A small contrastive audio-text model, trained from scratch.
Training: normuon at rate 0.0016, 8900 steps.
Data: trained on read English sentences (LibriTTS-R), 15625 training examples, 72.9 epochs.
Rows from block 4 of the audio encoder of a small contrastive audio-text model, named by matrix and row number. Rows with one number belong to one channel. Each number is 50 + 12 x the weight over its row's rms, rounded and kept within 0 to 99. All counts start at 0. After the name is the row's rms in percent of the matrix's.
After each channel's rows are labels from the 100 clips, of 14976, where the channel reaches its largest size: "strongest on" is what is common among them. Only what is clearly more common there than usual is listed. The data: read English sentences (LibriTTS-R).
# filt: filter width-5 conv, dilation 16 (encoder.blocks.4.filt.weight, 256x256x5, each kernel summed), inputs 0-255
# gate: gate width-5 conv, dilation 16 (encoder.blocks.4.gate.weight, 256x256x5, each kernel summed), inputs 0-255
# out: residual pointwise conv (encoder.blocks.4.out.weight, 256x256x1, transposed), outputs 0-255

filt.127 120:39 59 55 16 52 48 27 49 35 51 31 42 51 58 17 73 55 38 69 52 47 40 23 44 43 46 43 46 47 49 56 58 51 40 35 51 41 22 44 36 40 50 62 37 24 58 55 49 50 54 24 34 47 36 36 54 55 55 56 48 42 54 52 57 45 32 40 54 62 60 61 76 56 70 47 50 34 55 27 52 55 54 32 39 49 49 53 40 55 53 80 45 34 60 29 42 62 30 59 53 21 66 30 48 49 36 45 56 56 42 33 52 39 35 42 50 43 27 36 43 60 50 38 50 49 44 43 52 55 47 57 48 64 43 28 62 58 32 73 58 41 60 26 58 53 47 64 47 52 45 39 61 56 54 59 52 42 69 49 33 45 44 61 54 62 41 42 20 65 43 39 52 38 60 61 44 42 49 38 48 54 46 38 18 59 35 70 46 55 50 40 54 61 46 51 38 54 54 37 48 60 47 37 41 33 40 66 85 61 50 44 52 39 62 59 62 39 52 51 44 34 40 59 55 55 56 37 40 37 42 47 61 54 33 39 49 55 78 64 65 41 36 55 53 51 27 57 54 59 55 29 65 54 56 73 48
gate.127 098:12 41 46 37 51 56 41 47 56 45 51 41 16 70 40 32 36 69 66 59 69 71 17 49 35 42 54 41 56 40 47 53 54 49 37 60 52 29 66 29 47 52 37 45 52 69 57 57 49 75 42 51 54 46 41 46 49 50 56 45 58 70 33 56 49 31 42 44 33 51 50 43 37 61 29 41 42 52 37 41 42 66 36 56 48 64 70 49 38 43 61 36 58 65 40 44 52 26 63 42 54 50 54 45 44 27 45 44 52 40 49 68 42 37 49 63 55 41 61 52 75 39 45 51 50 52 55 61 67 47 55 36 50 36 48 31 72 41 69 48 62 24 54 33 49 51 59 43 72 54 70 48 42 44 88 38 31 50 37 37 43 35 46 46 48 50 35 49 43 46 35 31 52 43 57 52 65 55 50 52 46 50 30 38 82 49 54 65 58 54 55 58 45 56 46 59 58 43 52 52 63 45 57 53 31 42 52 61 67 45 62 79 39 56 47 48 59 33 54 54 62 55 41 53 54 45 24 56 52 73 22 29 77 50 50 39 34 53 53 44 45 46 41 67 46 45 53 50 36 43 51 42 40 54 30 59
out.127 106:32 33 48 51 64 51 52 53 51 77 40 38 36 35 73 40 31 62 46 43 75 48 44 46 37 54 63 77 44 48 45 56 59 67 80 54 66 46 48 56 77 48 52 81 67 71 46 46 52 69 45 59 68 68 56 65 21 58 53 48 37 64 46 51 36 52 32 21 48 61 44 46 46 51 39 62 64 42 40 56 59 54 63 50 54 47 24 51 53 31 45 63 45 69 38 50 34 62 50 41 51 56 59 39 42 64 47 56 49 48 55 67 66 45 57 54 28 42 51 30 33 56 47 55 46 42 47 64 65 38 57 51 47 65 61 68 38 53 48 66 52 68 61 56 27 49 46 42 58 64 39 45 56 47 59 51 53 37 36 65 41 70 42 39 41 36 39 40 45 60 49 47 62 46 51 41 48 48 45 32 48 66 58 64 57 62 48 63 39 51 65 23 44 58 64 64 47 46 57 40 46 52 53 46 50 49 55 23 50 35 54 29 47 55 39 43 75 43 64 72 60 59 49 36 60 49 40 69 64 48 35 47 68 39 42 61 63 31 35 13 35 58 43 47 41 75 48 41 60 64 51 61 49 63 35 56
strongest on: the word "he"

filt.58 094:45 66 50 35 44 56 60 49 47 66 28 53 46 70 30 55 64 38 54 51 42 38 62 44 61 28 64 53 61 47 47 47 62 40 41 66 28 45 51 39 53 52 57 49 38 34 66 68 65 57 54 38 49 55 48 52 45 32 49 42 45 55 38 34 64 44 73 44 58 54 64 52 58 67 67 58 58 37 50 60 48 40 56 40 50 64 58 39 47 64 56 41 43 57 64 29 29 44 41 43 50 60 50 56 43 49 55 52 55 59 44 49 59 34 55 78 38 48 46 56 46 17 77 47 39 44 51 45 32 54 62 47 27 52 45 46 39 48 32 53 59 44 79 35 47 42 46 36 67 53 53 53 46 59 69 37 36 89 45 55 40 46 50 43 25 54 38 48 52 22 73 48 45 38 47 70 37 35 63 64 49 46 32 70 67 40 56 46 66 38 71 44 53 52 49 09 63 54 56 48 41 53 48 16 28 45 61 50 80 54 47 29 34 48 61 44 42 64 34 50 51 53 41 39 42 52 57 39 28 56 55 61 25 63 46 55 51 36 60 63 46 52 66 39 51 64 70 40 56 58 45 37 50 39 44 50
gate.58 101:51 48 59 50 45 49 29 51 73 54 60 50 42 77 68 59 56 59 51 30 52 42 31 46 49 51 37 39 28 39 54 54 56 55 36 44 48 48 38 38 48 48 36 28 59 67 30 51 50 45 52 56 44 48 64 62 51 58 56 35 51 56 59 57 52 42 31 56 52 52 62 69 45 53 70 53 19 53 48 55 34 55 46 50 34 47 37 64 49 48 46 59 58 31 47 55 81 40 46 47 43 32 51 46 54 29 40 42 64 54 52 49 51 57 47 50 49 40 67 50 43 39 54 70 31 56 39 54 57 52 45 43 40 62 50 58 70 65 52 54 35 37 52 43 61 40 65 30 55 53 41 45 59 74 43 48 70 57 44 54 61 60 67 47 54 52 50 54 28 32 28 33 59 76 57 54 39 51 57 82 49 57 44 50 42 47 44 66 34 31 27 34 58 47 50 56 22 53 30 24 34 73 48 59 36 32 47 40 41 60 26 26 42 37 38 73 48 50 30 52 50 23 38 21 45 35 58 39 42 59 47 36 32 57 51 40 59 57 66 70 71 46 55 51 36 52 79 40 55 36 44 55 50 58 63 42
out.58 101:48 40 51 53 67 48 53 57 60 66 44 39 63 43 54 60 55 56 59 86 55 57 48 51 52 58 38 53 38 37 49 40 50 45 63 50 63 54 46 57 60 38 44 45 65 63 27 59 24 70 53 64 36 46 35 67 54 61 61 73 45 34 46 65 62 48 50 49 67 38 58 63 40 33 39 46 57 51 65 50 54 23 52 31 44 50 37 59 50 52 41 45 43 55 45 61 33 46 60 52 40 19 71 65 33 67 25 55 53 49 49 27 56 67 42 40 62 72 51 72 52 60 41 49 57 27 60 64 67 43 55 52 60 52 49 50 62 57 51 62 57 36 55 42 33 68 64 64 62 52 59 60 59 45 63 37 34 40 27 59 17 37 32 59 57 39 57 45 50 64 51 23 50 70 62 51 57 42 46 37 49 58 53 36 57 76 57 93 47 68 58 34 42 34 69 47 60 41 43 59 46 56 53 44 59 63 36 54 40 49 55 58 39 56 58 46 53 61 40 69 49 43 60 39 40 39 29 33 36 50 57 65 55 42 50 26 45 52 72 57 67 42 38 44 50 38 35 55 42 36 45 63 40 45 33 52
strongest on: the word "she"

filt.175 093:48 50 66 48 44 51 46 38 44 57 39 49 52 37 50 38 54 77 68 56 66 53 61 54 56 38 32 54 45 47 71 29 65 51 49 59 58 36 51 49 51 48 31 38 53 52 55 60 45 56 57 39 62 51 52 45 56 58 59 41 69 33 53 49 62 51 54 27 13 46 61 45 54 65 60 42 58 61 50 50 59 56 25 51 43 49 53 38 41 30 59 55 47 74 62 77 59 50 33 52 61 49 45 57 28 52 52 44 55 46 57 44 64 57 42 38 39 42 65 58 59 54 52 56 42 35 58 53 70 53 37 25 25 40 52 43 60 55 48 54 70 72 57 57 63 52 51 72 64 55 59 48 37 58 56 41 50 39 46 61 50 30 58 47 47 65 55 41 59 47 41 47 63 66 27 51 54 55 34 59 42 57 59 62 64 31 41 35 17 24 59 69 28 68 54 62 57 33 66 50 36 43 36 42 32 42 33 66 58 50 66 62 48 66 58 69 64 36 34 52 58 49 49 62 56 53 40 26 54 70 62 47 81 53 48 38 35 28 58 28 64 61 41 51 54 58 67 35 47 11 52 56 59 56 45 60
gate.175 091:48 31 66 45 53 53 62 59 55 57 45 44 52 67 31 42 38 48 40 46 56 55 42 46 44 66 74 43 46 19 66 55 45 41 51 51 41 61 62 43 39 45 46 33 57 56 51 59 59 62 53 44 35 49 51 59 61 39 57 68 41 39 37 50 38 57 51 55 65 44 67 33 38 49 53 58 36 63 60 60 39 54 49 37 73 57 73 50 62 37 46 31 37 60 58 40 49 49 31 36 58 50 47 69 51 32 57 60 56 55 54 46 56 46 35 50 69 54 58 31 49 50 50 53 52 55 63 41 62 37 62 34 45 25 30 43 54 65 45 56 73 52 28 56 61 40 80 35 71 57 46 17 54 91 57 53 31 35 40 44 62 39 83 52 60 49 34 43 63 58 37 62 47 54 49 41 33 33 59 38 52 43 53 37 47 55 29 53 20 33 35 66 51 54 53 41 35 42 48 61 40 57 21 74 71 30 44 34 58 44 47 28 71 39 47 50 46 35 45 43 52 42 61 56 41 60 35 44 52 60 40 62 59 67 46 45 46 41 37 36 50 52 60 60 40 50 61 54 74 41 38 51 47 52 36 68
out.175 091:33 39 35 33 58 57 45 66 62 50 45 52 46 70 32 55 29 72 58 67 55 62 46 54 69 68 53 34 56 39 53 33 44 47 59 38 46 58 58 53 50 70 52 39 35 75 56 57 48 29 38 57 32 42 41 74 45 68 75 48 35 36 57 59 77 42 43 35 65 50 32 50 63 50 34 54 59 45 74 46 46 40 36 43 34 42 42 55 43 34 64 60 58 51 50 38 40 53 41 36 32 49 56 59 54 44 55 40 34 83 49 52 44 25 43 57 45 64 62 39 53 22 59 64 44 39 58 45 48 78 48 52 54 56 40 32 67 42 56 51 55 41 61 33 65 38 43 37 34 52 55 31 62 62 54 37 59 32 42 44 51 44 74 53 71 43 53 47 73 56 38 54 48 56 64 45 53 50 57 75 36 52 53 56 39 58 21 38 52 65 70 56 60 49 49 30 44 42 41 56 42 46 42 46 49 61 54 49 47 54 46 80 47 45 51 59 55 33 59 77 48 51 43 43 37 71 41 52 47 39 26 36 32 43 58 68 63 40 40 61 38 36 47 42 39 61 34 50 56 66 47 57 68 48 68 53
strongest on: the word "she"

filt.200 105:50 28 74 51 54 41 39 42 35 32 46 45 50 61 48 36 51 40 52 45 70 43 52 57 55 65 43 62 43 49 86 56 46 54 70 49 70 48 76 47 54 61 43 51 48 51 65 41 37 52 33 59 39 55 48 68 48 65 74 55 71 52 33 41 64 65 52 42 52 42 50 38 44 40 42 62 47 42 57 49 69 57 39 55 85 58 39 73 60 48 68 39 48 63 45 46 39 23 63 50 64 36 23 34 55 57 50 33 69 43 36 35 37 52 31 31 60 57 45 48 51 59 51 50 40 22 55 45 48 43 35 58 32 52 50 66 66 40 50 54 52 49 50 66 70 47 54 52 51 57 41 63 43 55 43 71 45 39 27 66 55 44 40 48 44 60 42 31 51 48 37 42 57 34 58 36 33 58 64 20 60 27 65 30 62 50 41 47 49 69 52 48 48 44 59 53 64 48 17 57 34 35 48 47 73 40 53 66 60 66 57 51 51 70 56 74 57 51 62 67 39 41 43 61 43 41 50 63 41 66 55 44 60 62 32 28 58 63 56 40 33 72 40 58 54 49 56 45 58 38 46 63 54 50 48 57
gate.200 100:32 41 88 78 41 48 37 48 56 63 54 66 46 53 62 48 63 51 39 44 45 36 50 42 45 46 59 46 50 49 57 47 52 70 64 53 57 65 53 65 29 32 39 61 52 56 42 48 58 46 47 59 53 42 45 50 70 65 81 57 69 38 55 41 64 41 58 63 40 47 50 19 31 40 63 48 52 55 68 49 53 46 24 54 50 43 55 64 48 45 46 39 45 41 58 45 56 35 37 55 30 55 62 61 57 50 62 78 59 37 51 45 23 66 73 70 41 41 54 41 31 52 27 59 33 44 56 44 62 45 36 44 50 50 54 37 45 45 47 78 43 53 78 43 53 29 57 47 54 45 49 53 53 53 64 46 41 49 44 45 61 66 60 41 62 56 52 51 57 48 47 50 43 47 53 45 70 54 58 26 52 52 38 58 69 54 51 66 53 67 39 61 52 44 37 60 66 50 15 66 41 49 60 37 76 59 45 58 42 68 40 27 56 59 74 63 47 59 50 52 52 56 58 50 32 54 44 71 41 43 58 19 30 61 64 83 47 55 41 67 48 31 60 47 53 53 46 49 65 40 42 70 45 38 38 39
out.200 096:62 36 58 47 49 41 41 41 58 26 55 54 49 67 42 71 49 32 28 36 45 38 27 61 40 40 71 42 64 58 48 42 37 59 53 47 57 30 63 57 30 38 59 68 54 56 32 77 47 59 60 46 42 38 58 48 69 41 63 38 56 51 49 47 52 29 43 27 46 49 47 42 40 50 36 34 50 40 36 49 45 40 47 46 38 45 55 54 47 42 41 43 47 65 22 61 32 49 29 42 51 70 64 42 65 50 53 74 48 47 48 47 47 55 43 50 50 59 45 39 39 25 63 39 55 61 40 54 36 35 65 83 41 66 36 57 58 61 50 36 64 66 45 45 59 34 56 64 56 46 41 40 49 46 84 55 42 52 56 36 53 82 45 31 56 31 42 44 28 39 64 58 59 52 60 49 66 53 60 52 52 30 48 45 37 53 59 50 55 55 57 32 53 64 37 36 47 42 55 52 56 58 54 46 57 33 56 46 48 38 66 41 45 58 51 38 56 75 48 47 70 64 50 56 39 50 58 75 39 58 65 58 34 46 52 43 66 60 30 55 85 50 61 36 37 52 39 72 48 40 87 39 57 55 33 65
strongest on: the word "was"

filt.92 091:73 53 72 43 43 52 37 39 55 63 37 37 41 51 52 44 55 43 34 33 73 38 66 36 46 41 49 58 66 60 43 32 40 56 65 62 45 50 50 66 41 59 61 39 42 60 43 50 45 47 63 51 58 23 61 25 65 36 46 51 34 31 45 62 42 53 52 54 50 66 55 65 45 31 28 48 49 45 61 40 37 50 36 40 64 34 51 56 28 33 50 52 39 49 38 71 75 66 34 49 52 62 28 65 50 50 60 73 61 72 59 48 46 61 36 58 56 31 53 35 64 38 55 65 57 37 43 59 24 55 37 48 48 72 63 40 38 48 52 55 42 59 38 38 17 38 40 50 58 45 51 70 42 65 43 57 56 66 36 63 56 36 28 47 47 47 44 43 41 28 33 55 68 40 29 35 34 64 40 68 66 65 39 33 63 54 55 45 47 60 52 42 38 43 49 55 66 64 54 46 51 55 63 44 46 50 59 73 49 54 60 84 52 41 37 48 58 54 57 46 37 62 41 56 53 60 66 35 47 49 47 34 72 55 61 46 54 23 59 46 45 49 40 76 66 68 46 49 57 56 52 53 48 43 38 73
gate.92 104:32 49 47 55 60 60 48 46 51 33 53 63 65 45 44 48 37 42 58 53 49 40 17 72 53 31 46 56 51 47 42 49 85 67 41 43 61 50 51 37 48 46 37 20 43 50 47 72 55 56 51 55 43 44 63 53 59 57 69 53 63 50 37 32 61 66 39 27 40 41 64 38 26 56 47 59 21 46 47 56 52 49 32 41 46 46 43 72 50 48 71 44 34 52 35 31 74 53 23 38 44 36 50 39 54 32 66 46 63 40 55 29 40 53 64 45 62 51 71 15 54 52 43 46 55 45 35 46 47 47 40 38 58 54 38 48 74 49 45 47 61 37 40 38 31 52 80 47 40 28 57 47 30 54 62 50 56 45 54 44 60 44 29 24 50 41 47 66 39 55 35 61 59 44 40 22 65 44 49 46 58 35 26 33 41 41 42 45 43 55 48 48 52 47 62 55 50 40 46 45 64 64 34 46 45 59 50 72 28 65 42 43 59 51 43 48 54 55 42 45 51 48 68 65 40 44 50 56 55 37 33 62 37 41 32 57 71 66 57 65 57 29 40 54 47 37 70 43 64 33 49 47 66 51 44 43
out.92 101:55 36 33 67 42 50 46 71 39 68 60 65 58 26 41 47 46 47 48 46 50 57 37 84 49 41 51 55 52 53 60 60 66 45 48 33 72 45 48 55 71 49 40 43 57 53 37 61 55 46 37 65 46 55 50 35 30 59 59 73 52 21 45 58 52 68 71 35 56 55 65 58 50 27 60 64 41 57 36 43 45 60 25 40 55 31 45 52 16 57 29 44 36 54 64 40 53 38 30 46 47 35 35 23 46 45 52 49 48 31 57 40 72 43 76 59 68 47 51 32 53 42 34 38 43 72 40 30 71 37 34 66 55 48 48 59 64 47 53 49 62 64 60 51 32 51 54 36 57 60 34 54 54 32 50 67 55 34 50 62 36 39 56 55 45 55 40 59 56 76 70 69 38 34 54 58 67 44 36 61 44 42 56 85 48 44 42 47 52 60 60 50 66 37 57 54 59 55 52 67 63 55 54 41 42 69 39 42 57 39 30 55 45 54 45 41 48 49 68 49 44 41 43 65 49 52 47 67 48 43 51 67 41 56 39 51 38 56 41 59 37 34 57 46 43 50 54 43 33 44 54 63 38 68 48 25
strongest on: the word "he"

filt.72 097:35 56 69 57 43 23 42 47 62 47 51 36 52 76 40 28 47 58 27 46 41 29 51 62 45 48 64 51 25 60 61 73 60 48 44 41 28 39 53 40 30 55 54 66 67 36 50 69 37 28 63 44 61 52 38 61 47 54 47 37 65 46 57 48 64 52 52 50 41 43 33 76 43 26 53 40 72 52 48 50 55 47 57 69 58 69 50 65 48 58 44 46 47 61 53 72 62 33 61 54 48 44 48 40 33 47 56 59 78 47 28 52 47 68 32 60 62 60 21 79 53 71 54 71 39 47 55 63 63 61 56 77 49 55 62 45 34 44 51 62 58 64 47 39 56 62 63 47 68 70 46 66 44 32 32 46 35 57 61 63 40 49 66 46 49 47 56 44 54 67 58 34 60 38 49 62 50 53 58 53 65 35 53 45 44 47 40 39 52 51 29 54 63 39 43 47 39 45 47 48 60 52 47 56 82 50 46 26 67 47 53 44 56 37 36 60 54 63 49 52 43 55 62 52 50 36 57 55 30 37 60 37 38 46 39 54 45 50 45 51 63 41 56 11 50 38 41 58 47 20 68 57 47 48 46 56
gate.72 090:33 28 84 48 36 46 33 48 37 62 50 24 49 54 29 57 53 54 73 46 54 37 34 51 57 38 61 26 49 62 43 31 66 35 53 47 47 41 41 51 62 45 60 14 55 62 36 55 83 62 59 50 64 32 61 52 69 56 64 54 60 47 21 55 35 56 70 60 57 66 61 33 49 48 46 53 54 46 79 64 68 59 38 55 42 46 43 58 60 60 46 53 13 54 42 42 62 71 48 47 23 47 61 42 36 50 55 44 43 42 59 58 46 33 62 59 32 55 73 46 78 55 51 45 64 33 62 56 55 31 49 61 41 61 39 44 61 42 81 43 62 46 45 57 24 50 40 49 51 54 50 45 41 49 51 46 53 61 50 28 49 48 53 55 46 68 45 69 60 53 50 44 54 47 49 33 40 45 21 44 64 35 45 56 45 43 60 43 45 53 66 53 42 48 52 72 59 20 49 37 44 36 55 45 54 53 57 53 51 54 51 61 49 47 55 40 46 42 76 49 39 62 40 45 33 64 56 44 52 67 44 27 61 39 59 55 55 36 47 40 52 49 56 60 55 56 44 79 47 60 56 50 56 55 36 41
out.72 094:56 31 37 48 61 69 46 51 54 42 34 52 38 53 69 41 43 46 62 58 66 52 40 40 51 55 37 54 52 54 34 52 40 50 32 57 56 45 38 59 34 55 38 51 34 67 62 54 60 35 63 22 47 53 29 52 37 19 35 60 37 27 52 47 38 66 32 63 44 40 49 58 23 43 60 46 33 48 46 37 29 55 56 55 67 49 29 53 73 69 61 39 63 54 33 40 48 52 40 56 37 38 59 50 60 36 48 48 45 66 22 75 43 49 49 41 67 30 66 27 21 53 57 46 40 59 50 62 62 59 58 58 53 68 39 38 57 63 47 53 40 30 47 68 66 50 45 60 16 60 50 46 65 78 73 59 66 39 58 59 45 42 38 61 46 39 57 49 51 51 49 46 41 45 36 45 47 43 49 69 36 47 41 50 48 40 34 13 55 62 46 55 41 53 34 44 32 57 45 55 49 53 47 47 42 44 63 54 60 51 59 76 68 51 46 59 62 44 43 72 64 48 64 51 43 54 64 43 51 35 50 64 39 57 74 43 50 51 58 56 57 48 66 66 69 51 37 60 28 60 67 54 65 49 62 40
strongest on: the word "was"

filt.91 099:47 43 45 33 53 38 48 47 63 47 52 49 29 24 62 52 52 36 60 64 59 36 26 48 44 54 58 34 60 47 53 49 36 47 38 67 47 51 46 47 51 55 55 30 52 48 65 63 54 41 52 50 54 44 21 35 41 44 28 40 27 65 45 56 43 40 50 42 63 41 56 69 37 61 46 52 51 43 51 28 64 63 46 68 44 45 50 54 47 66 63 51 47 65 28 46 36 66 61 58 50 52 58 53 58 71 44 37 45 49 39 45 27 33 27 57 47 67 48 71 48 44 49 63 61 63 50 51 69 42 48 71 45 50 56 68 55 45 42 46 60 48 41 42 59 70 49 39 53 39 40 53 72 46 52 56 58 55 64 71 53 40 46 70 38 27 52 42 53 54 44 56 51 79 62 33 41 22 51 56 74 50 42 42 12 84 38 40 59 23 58 52 60 37 51 37 30 54 64 52 56 50 42 32 53 32 45 41 35 80 33 61 39 51 25 54 51 42 55 64 48 41 43 64 63 49 30 40 74 54 47 54 52 59 73 59 68 63 32 69 62 46 51 62 47 59 55 70 39 43 59 48 46 54 65 50
gate.91 100:45 48 67 63 44 44 53 53 55 68 56 48 54 84 60 66 71 35 46 45 50 43 25 56 49 57 42 23 54 70 59 52 50 63 57 50 54 54 47 31 66 49 78 56 50 46 39 59 59 64 27 51 35 48 46 46 47 62 67 54 63 61 47 19 70 46 63 55 63 43 47 47 49 59 64 83 52 72 53 54 48 39 57 32 78 31 39 38 62 49 64 52 26 37 55 33 69 38 48 55 58 55 57 33 53 49 71 60 60 67 49 64 33 49 52 51 55 46 68 49 47 71 44 67 47 59 52 55 60 50 56 46 28 56 51 62 54 42 33 58 50 58 49 50 38 37 68 43 37 60 49 28 44 61 50 62 72 32 71 60 51 53 37 40 42 60 37 61 69 55 36 36 49 58 53 55 52 56 68 39 60 55 39 40 66 62 56 39 53 52 65 41 47 57 58 49 75 38 62 60 64 55 78 57 57 59 57 44 62 62 58 72 36 61 72 33 35 84 52 52 51 66 49 49 39 48 50 62 72 53 48 44 65 45 60 62 60 40 64 54 58 45 60 58 72 37 64 48 48 53 52 70 46 44 39 38
out.91 095:24 64 52 54 48 36 61 31 76 54 34 59 44 65 27 69 53 44 46 25 71 36 52 43 20 47 46 51 46 31 48 64 43 44 32 47 57 37 30 42 66 55 32 51 57 42 54 49 47 51 37 45 51 55 50 48 49 35 36 53 39 55 42 55 33 46 38 51 31 51 48 26 56 35 49 54 48 37 29 66 41 54 69 59 36 72 34 55 53 64 50 67 55 54 46 56 50 47 50 41 49 68 40 51 51 56 24 50 61 24 57 59 53 58 67 45 48 59 61 53 48 63 53 61 51 30 55 48 37 56 33 53 46 41 47 54 51 68 49 54 44 32 55 48 71 55 52 63 40 47 39 47 57 83 56 64 33 41 49 72 51 59 44 54 57 38 46 45 46 52 48 50 37 49 37 50 64 52 52 64 42 45 52 62 53 41 50 63 46 43 59 51 38 66 37 61 30 51 49 54 57 51 44 66 55 60 51 52 46 46 64 40 64 61 39 59 49 38 47 50 65 64 51 44 71 49 67 58 62 47 45 79 66 42 48 42 33 31 33 48 56 68 24 40 27 62 35 40 48 58 15 28 61 55 96 79
strongest on: the word "was"

filt.230 097:81 51 63 29 39 57 56 67 65 45 50 50 42 59 50 53 59 51 47 48 46 59 42 41 60 58 62 51 69 35 69 54 69 50 35 46 58 37 58 46 59 66 37 60 48 42 57 61 41 35 50 48 58 33 53 55 60 65 65 37 60 39 38 49 47 68 55 39 18 53 54 41 68 50 57 61 28 17 61 30 41 52 40 41 60 70 35 70 44 63 32 52 54 60 64 51 55 49 48 62 38 62 43 21 42 37 47 39 29 42 27 47 31 75 30 48 56 46 43 42 63 66 65 52 42 22 41 63 43 28 39 65 39 49 45 72 39 51 49 64 53 51 32 45 42 58 61 61 63 41 52 59 56 88 46 36 46 25 59 64 49 52 63 41 65 42 45 62 40 60 53 59 49 51 51 47 40 37 76 52 47 44 47 62 64 47 40 55 42 55 42 60 45 60 53 51 47 60 55 59 21 62 36 60 43 54 32 53 68 63 41 56 58 59 30 56 43 77 68 52 57 61 53 45 57 45 57 59 39 78 58 53 60 59 51 46 31 62 64 78 47 45 48 52 36 53 51 48 47 40 38 73 67 51 48 48
gate.230 104:52 45 45 43 58 43 48 58 50 66 42 49 52 65 49 28 36 42 50 17 53 36 69 48 45 48 43 26 43 39 45 54 48 69 33 39 34 46 59 54 51 63 66 42 40 50 26 46 55 58 47 40 43 49 41 60 65 68 45 56 53 52 90 48 46 32 46 50 43 50 50 35 56 63 52 34 54 63 30 40 37 46 43 51 48 64 60 42 58 56 54 37 40 41 64 47 60 58 41 46 44 62 75 55 39 34 57 26 43 41 50 42 69 63 33 87 78 50 38 57 59 55 49 56 51 48 42 70 44 52 65 69 49 64 47 56 74 48 52 63 47 51 52 59 57 45 33 50 48 40 77 54 62 45 61 44 14 55 37 19 40 53 51 41 58 68 42 56 46 48 24 46 51 39 58 45 52 41 39 42 55 53 48 28 29 50 30 37 58 63 55 46 48 37 62 44 45 35 33 55 28 56 62 34 46 51 70 61 86 35 43 52 62 51 57 58 53 52 43 35 47 52 81 36 51 54 53 49 43 68 55 37 62 72 47 58 62 42 33 51 42 34 40 45 70 47 44 66 67 33 54 51 42 53 46 50
out.230 098:58 38 47 48 46 50 42 44 46 51 70 53 67 49 49 57 39 50 52 60 26 30 56 51 30 64 65 65 50 63 44 69 50 26 36 45 52 68 49 75 62 62 72 69 58 63 58 39 54 58 75 49 46 33 38 25 59 49 47 55 51 48 27 55 33 37 49 57 58 35 42 57 42 53 30 60 58 50 50 55 63 51 54 51 39 62 45 37 50 59 48 48 58 38 63 81 41 48 66 49 49 36 64 70 62 74 67 26 50 53 51 67 62 72 48 32 60 54 51 57 12 62 35 75 42 68 36 48 55 58 46 26 49 61 71 51 45 49 47 60 32 42 61 46 61 62 55 62 53 58 52 63 60 40 62 65 71 67 50 50 46 45 41 51 43 56 42 33 57 51 41 75 40 41 38 71 50 47 62 39 67 69 53 58 23 68 46 34 63 51 59 55 67 60 46 35 37 55 61 37 53 50 50 57 49 38 56 46 50 57 61 57 39 48 37 35 53 57 53 48 62 28 71 53 64 49 48 68 32 49 22 57 42 48 53 47 33 56 45 48 60 52 53 51 58 35 65 64 63 23 72 40 55 47 57 47
strongest on: the word "was"

filt.169 093:45 73 46 51 60 63 62 47 36 47 67 53 46 49 39 52 55 38 50 30 47 55 17 60 47 31 53 43 30 58 48 56 49 65 39 59 39 48 45 33 50 34 44 56 48 50 69 63 54 38 57 64 37 52 44 20 48 68 66 38 31 50 69 42 41 51 15 37 32 59 35 85 50 71 67 38 43 61 62 65 63 48 58 45 47 44 34 48 44 61 57 59 24 64 34 58 61 49 57 57 23 22 39 41 60 49 40 56 70 52 41 50 42 70 58 55 44 36 57 25 46 49 42 59 48 59 48 47 58 45 55 59 51 35 47 42 48 64 51 51 38 59 48 52 48 50 48 46 39 38 73 52 47 57 66 33 40 45 40 33 41 41 40 49 25 47 40 72 29 46 39 52 57 60 66 48 40 74 43 54 24 52 65 46 52 35 52 35 58 54 31 53 44 70 65 40 48 32 62 64 38 54 52 51 52 56 67 59 64 44 44 68 51 47 34 35 34 62 49 37 68 49 44 62 55 57 45 71 53 47 36 42 59 33 57 59 32 50 29 39 42 36 59 62 53 67 53 68 61 49 36 72 53 45 60 32
gate.169 097:58 64 49 38 57 60 49 54 27 53 57 39 43 24 45 57 77 44 53 27 35 65 49 55 43 63 60 33 50 25 52 37 59 74 47 39 62 41 55 40 51 43 44 41 51 40 36 70 37 47 65 32 36 59 57 34 64 52 55 43 67 78 70 48 37 75 39 44 70 50 51 28 57 61 73 41 60 67 51 44 31 61 29 60 41 31 38 40 61 58 41 41 35 42 58 45 57 52 37 33 52 43 48 53 53 57 41 48 44 50 42 58 63 58 51 32 58 45 61 31 48 48 48 66 29 63 61 58 71 28 70 61 48 45 51 30 49 47 75 42 56 41 46 40 55 40 67 52 51 50 53 36 50 46 61 28 48 47 51 59 61 49 59 34 51 55 41 60 37 37 53 44 56 38 47 63 57 50 23 45 32 52 51 60 56 26 24 33 34 30 43 54 45 47 54 46 35 56 57 28 54 40 62 58 55 34 59 39 58 56 52 39 41 44 51 48 46 41 44 43 75 55 29 43 62 63 67 31 75 54 36 76 49 44 59 35 46 20 76 59 37 37 49 48 53 50 58 47 46 51 42 48 32 58 38 45
out.169 100:56 28 67 59 47 46 38 50 50 53 47 47 51 61 56 42 50 37 25 50 50 42 73 55 47 55 64 32 55 57 46 38 28 57 55 52 80 41 46 58 39 47 51 48 54 45 60 34 18 76 57 45 55 32 53 55 51 54 53 55 36 51 50 46 42 44 35 55 71 51 61 54 35 52 29 45 47 51 68 66 51 36 31 77 46 49 53 57 65 28 40 71 33 65 36 29 43 65 46 67 41 58 69 48 37 42 51 52 46 53 65 54 58 68 50 33 83 40 48 21 54 43 46 45 38 55 69 60 40 32 41 38 30 57 60 47 44 43 70 53 40 50 49 35 52 51 71 51 52 60 41 37 46 56 62 50 69 60 52 65 57 54 31 34 44 51 52 35 45 57 47 47 40 39 47 62 57 50 54 66 54 57 40 15 50 63 40 50 50 55 65 63 58 45 61 40 42 59 29 57 40 33 26 59 49 67 39 61 57 48 49 57 51 54 54 59 70 36 55 58 36 38 58 42 36 38 51 40 48 39 76 60 55 67 85 24 53 47 40 63 53 36 54 55 83 34 35 52 54 65 51 36 58 53 46 44
strongest on: the word "was"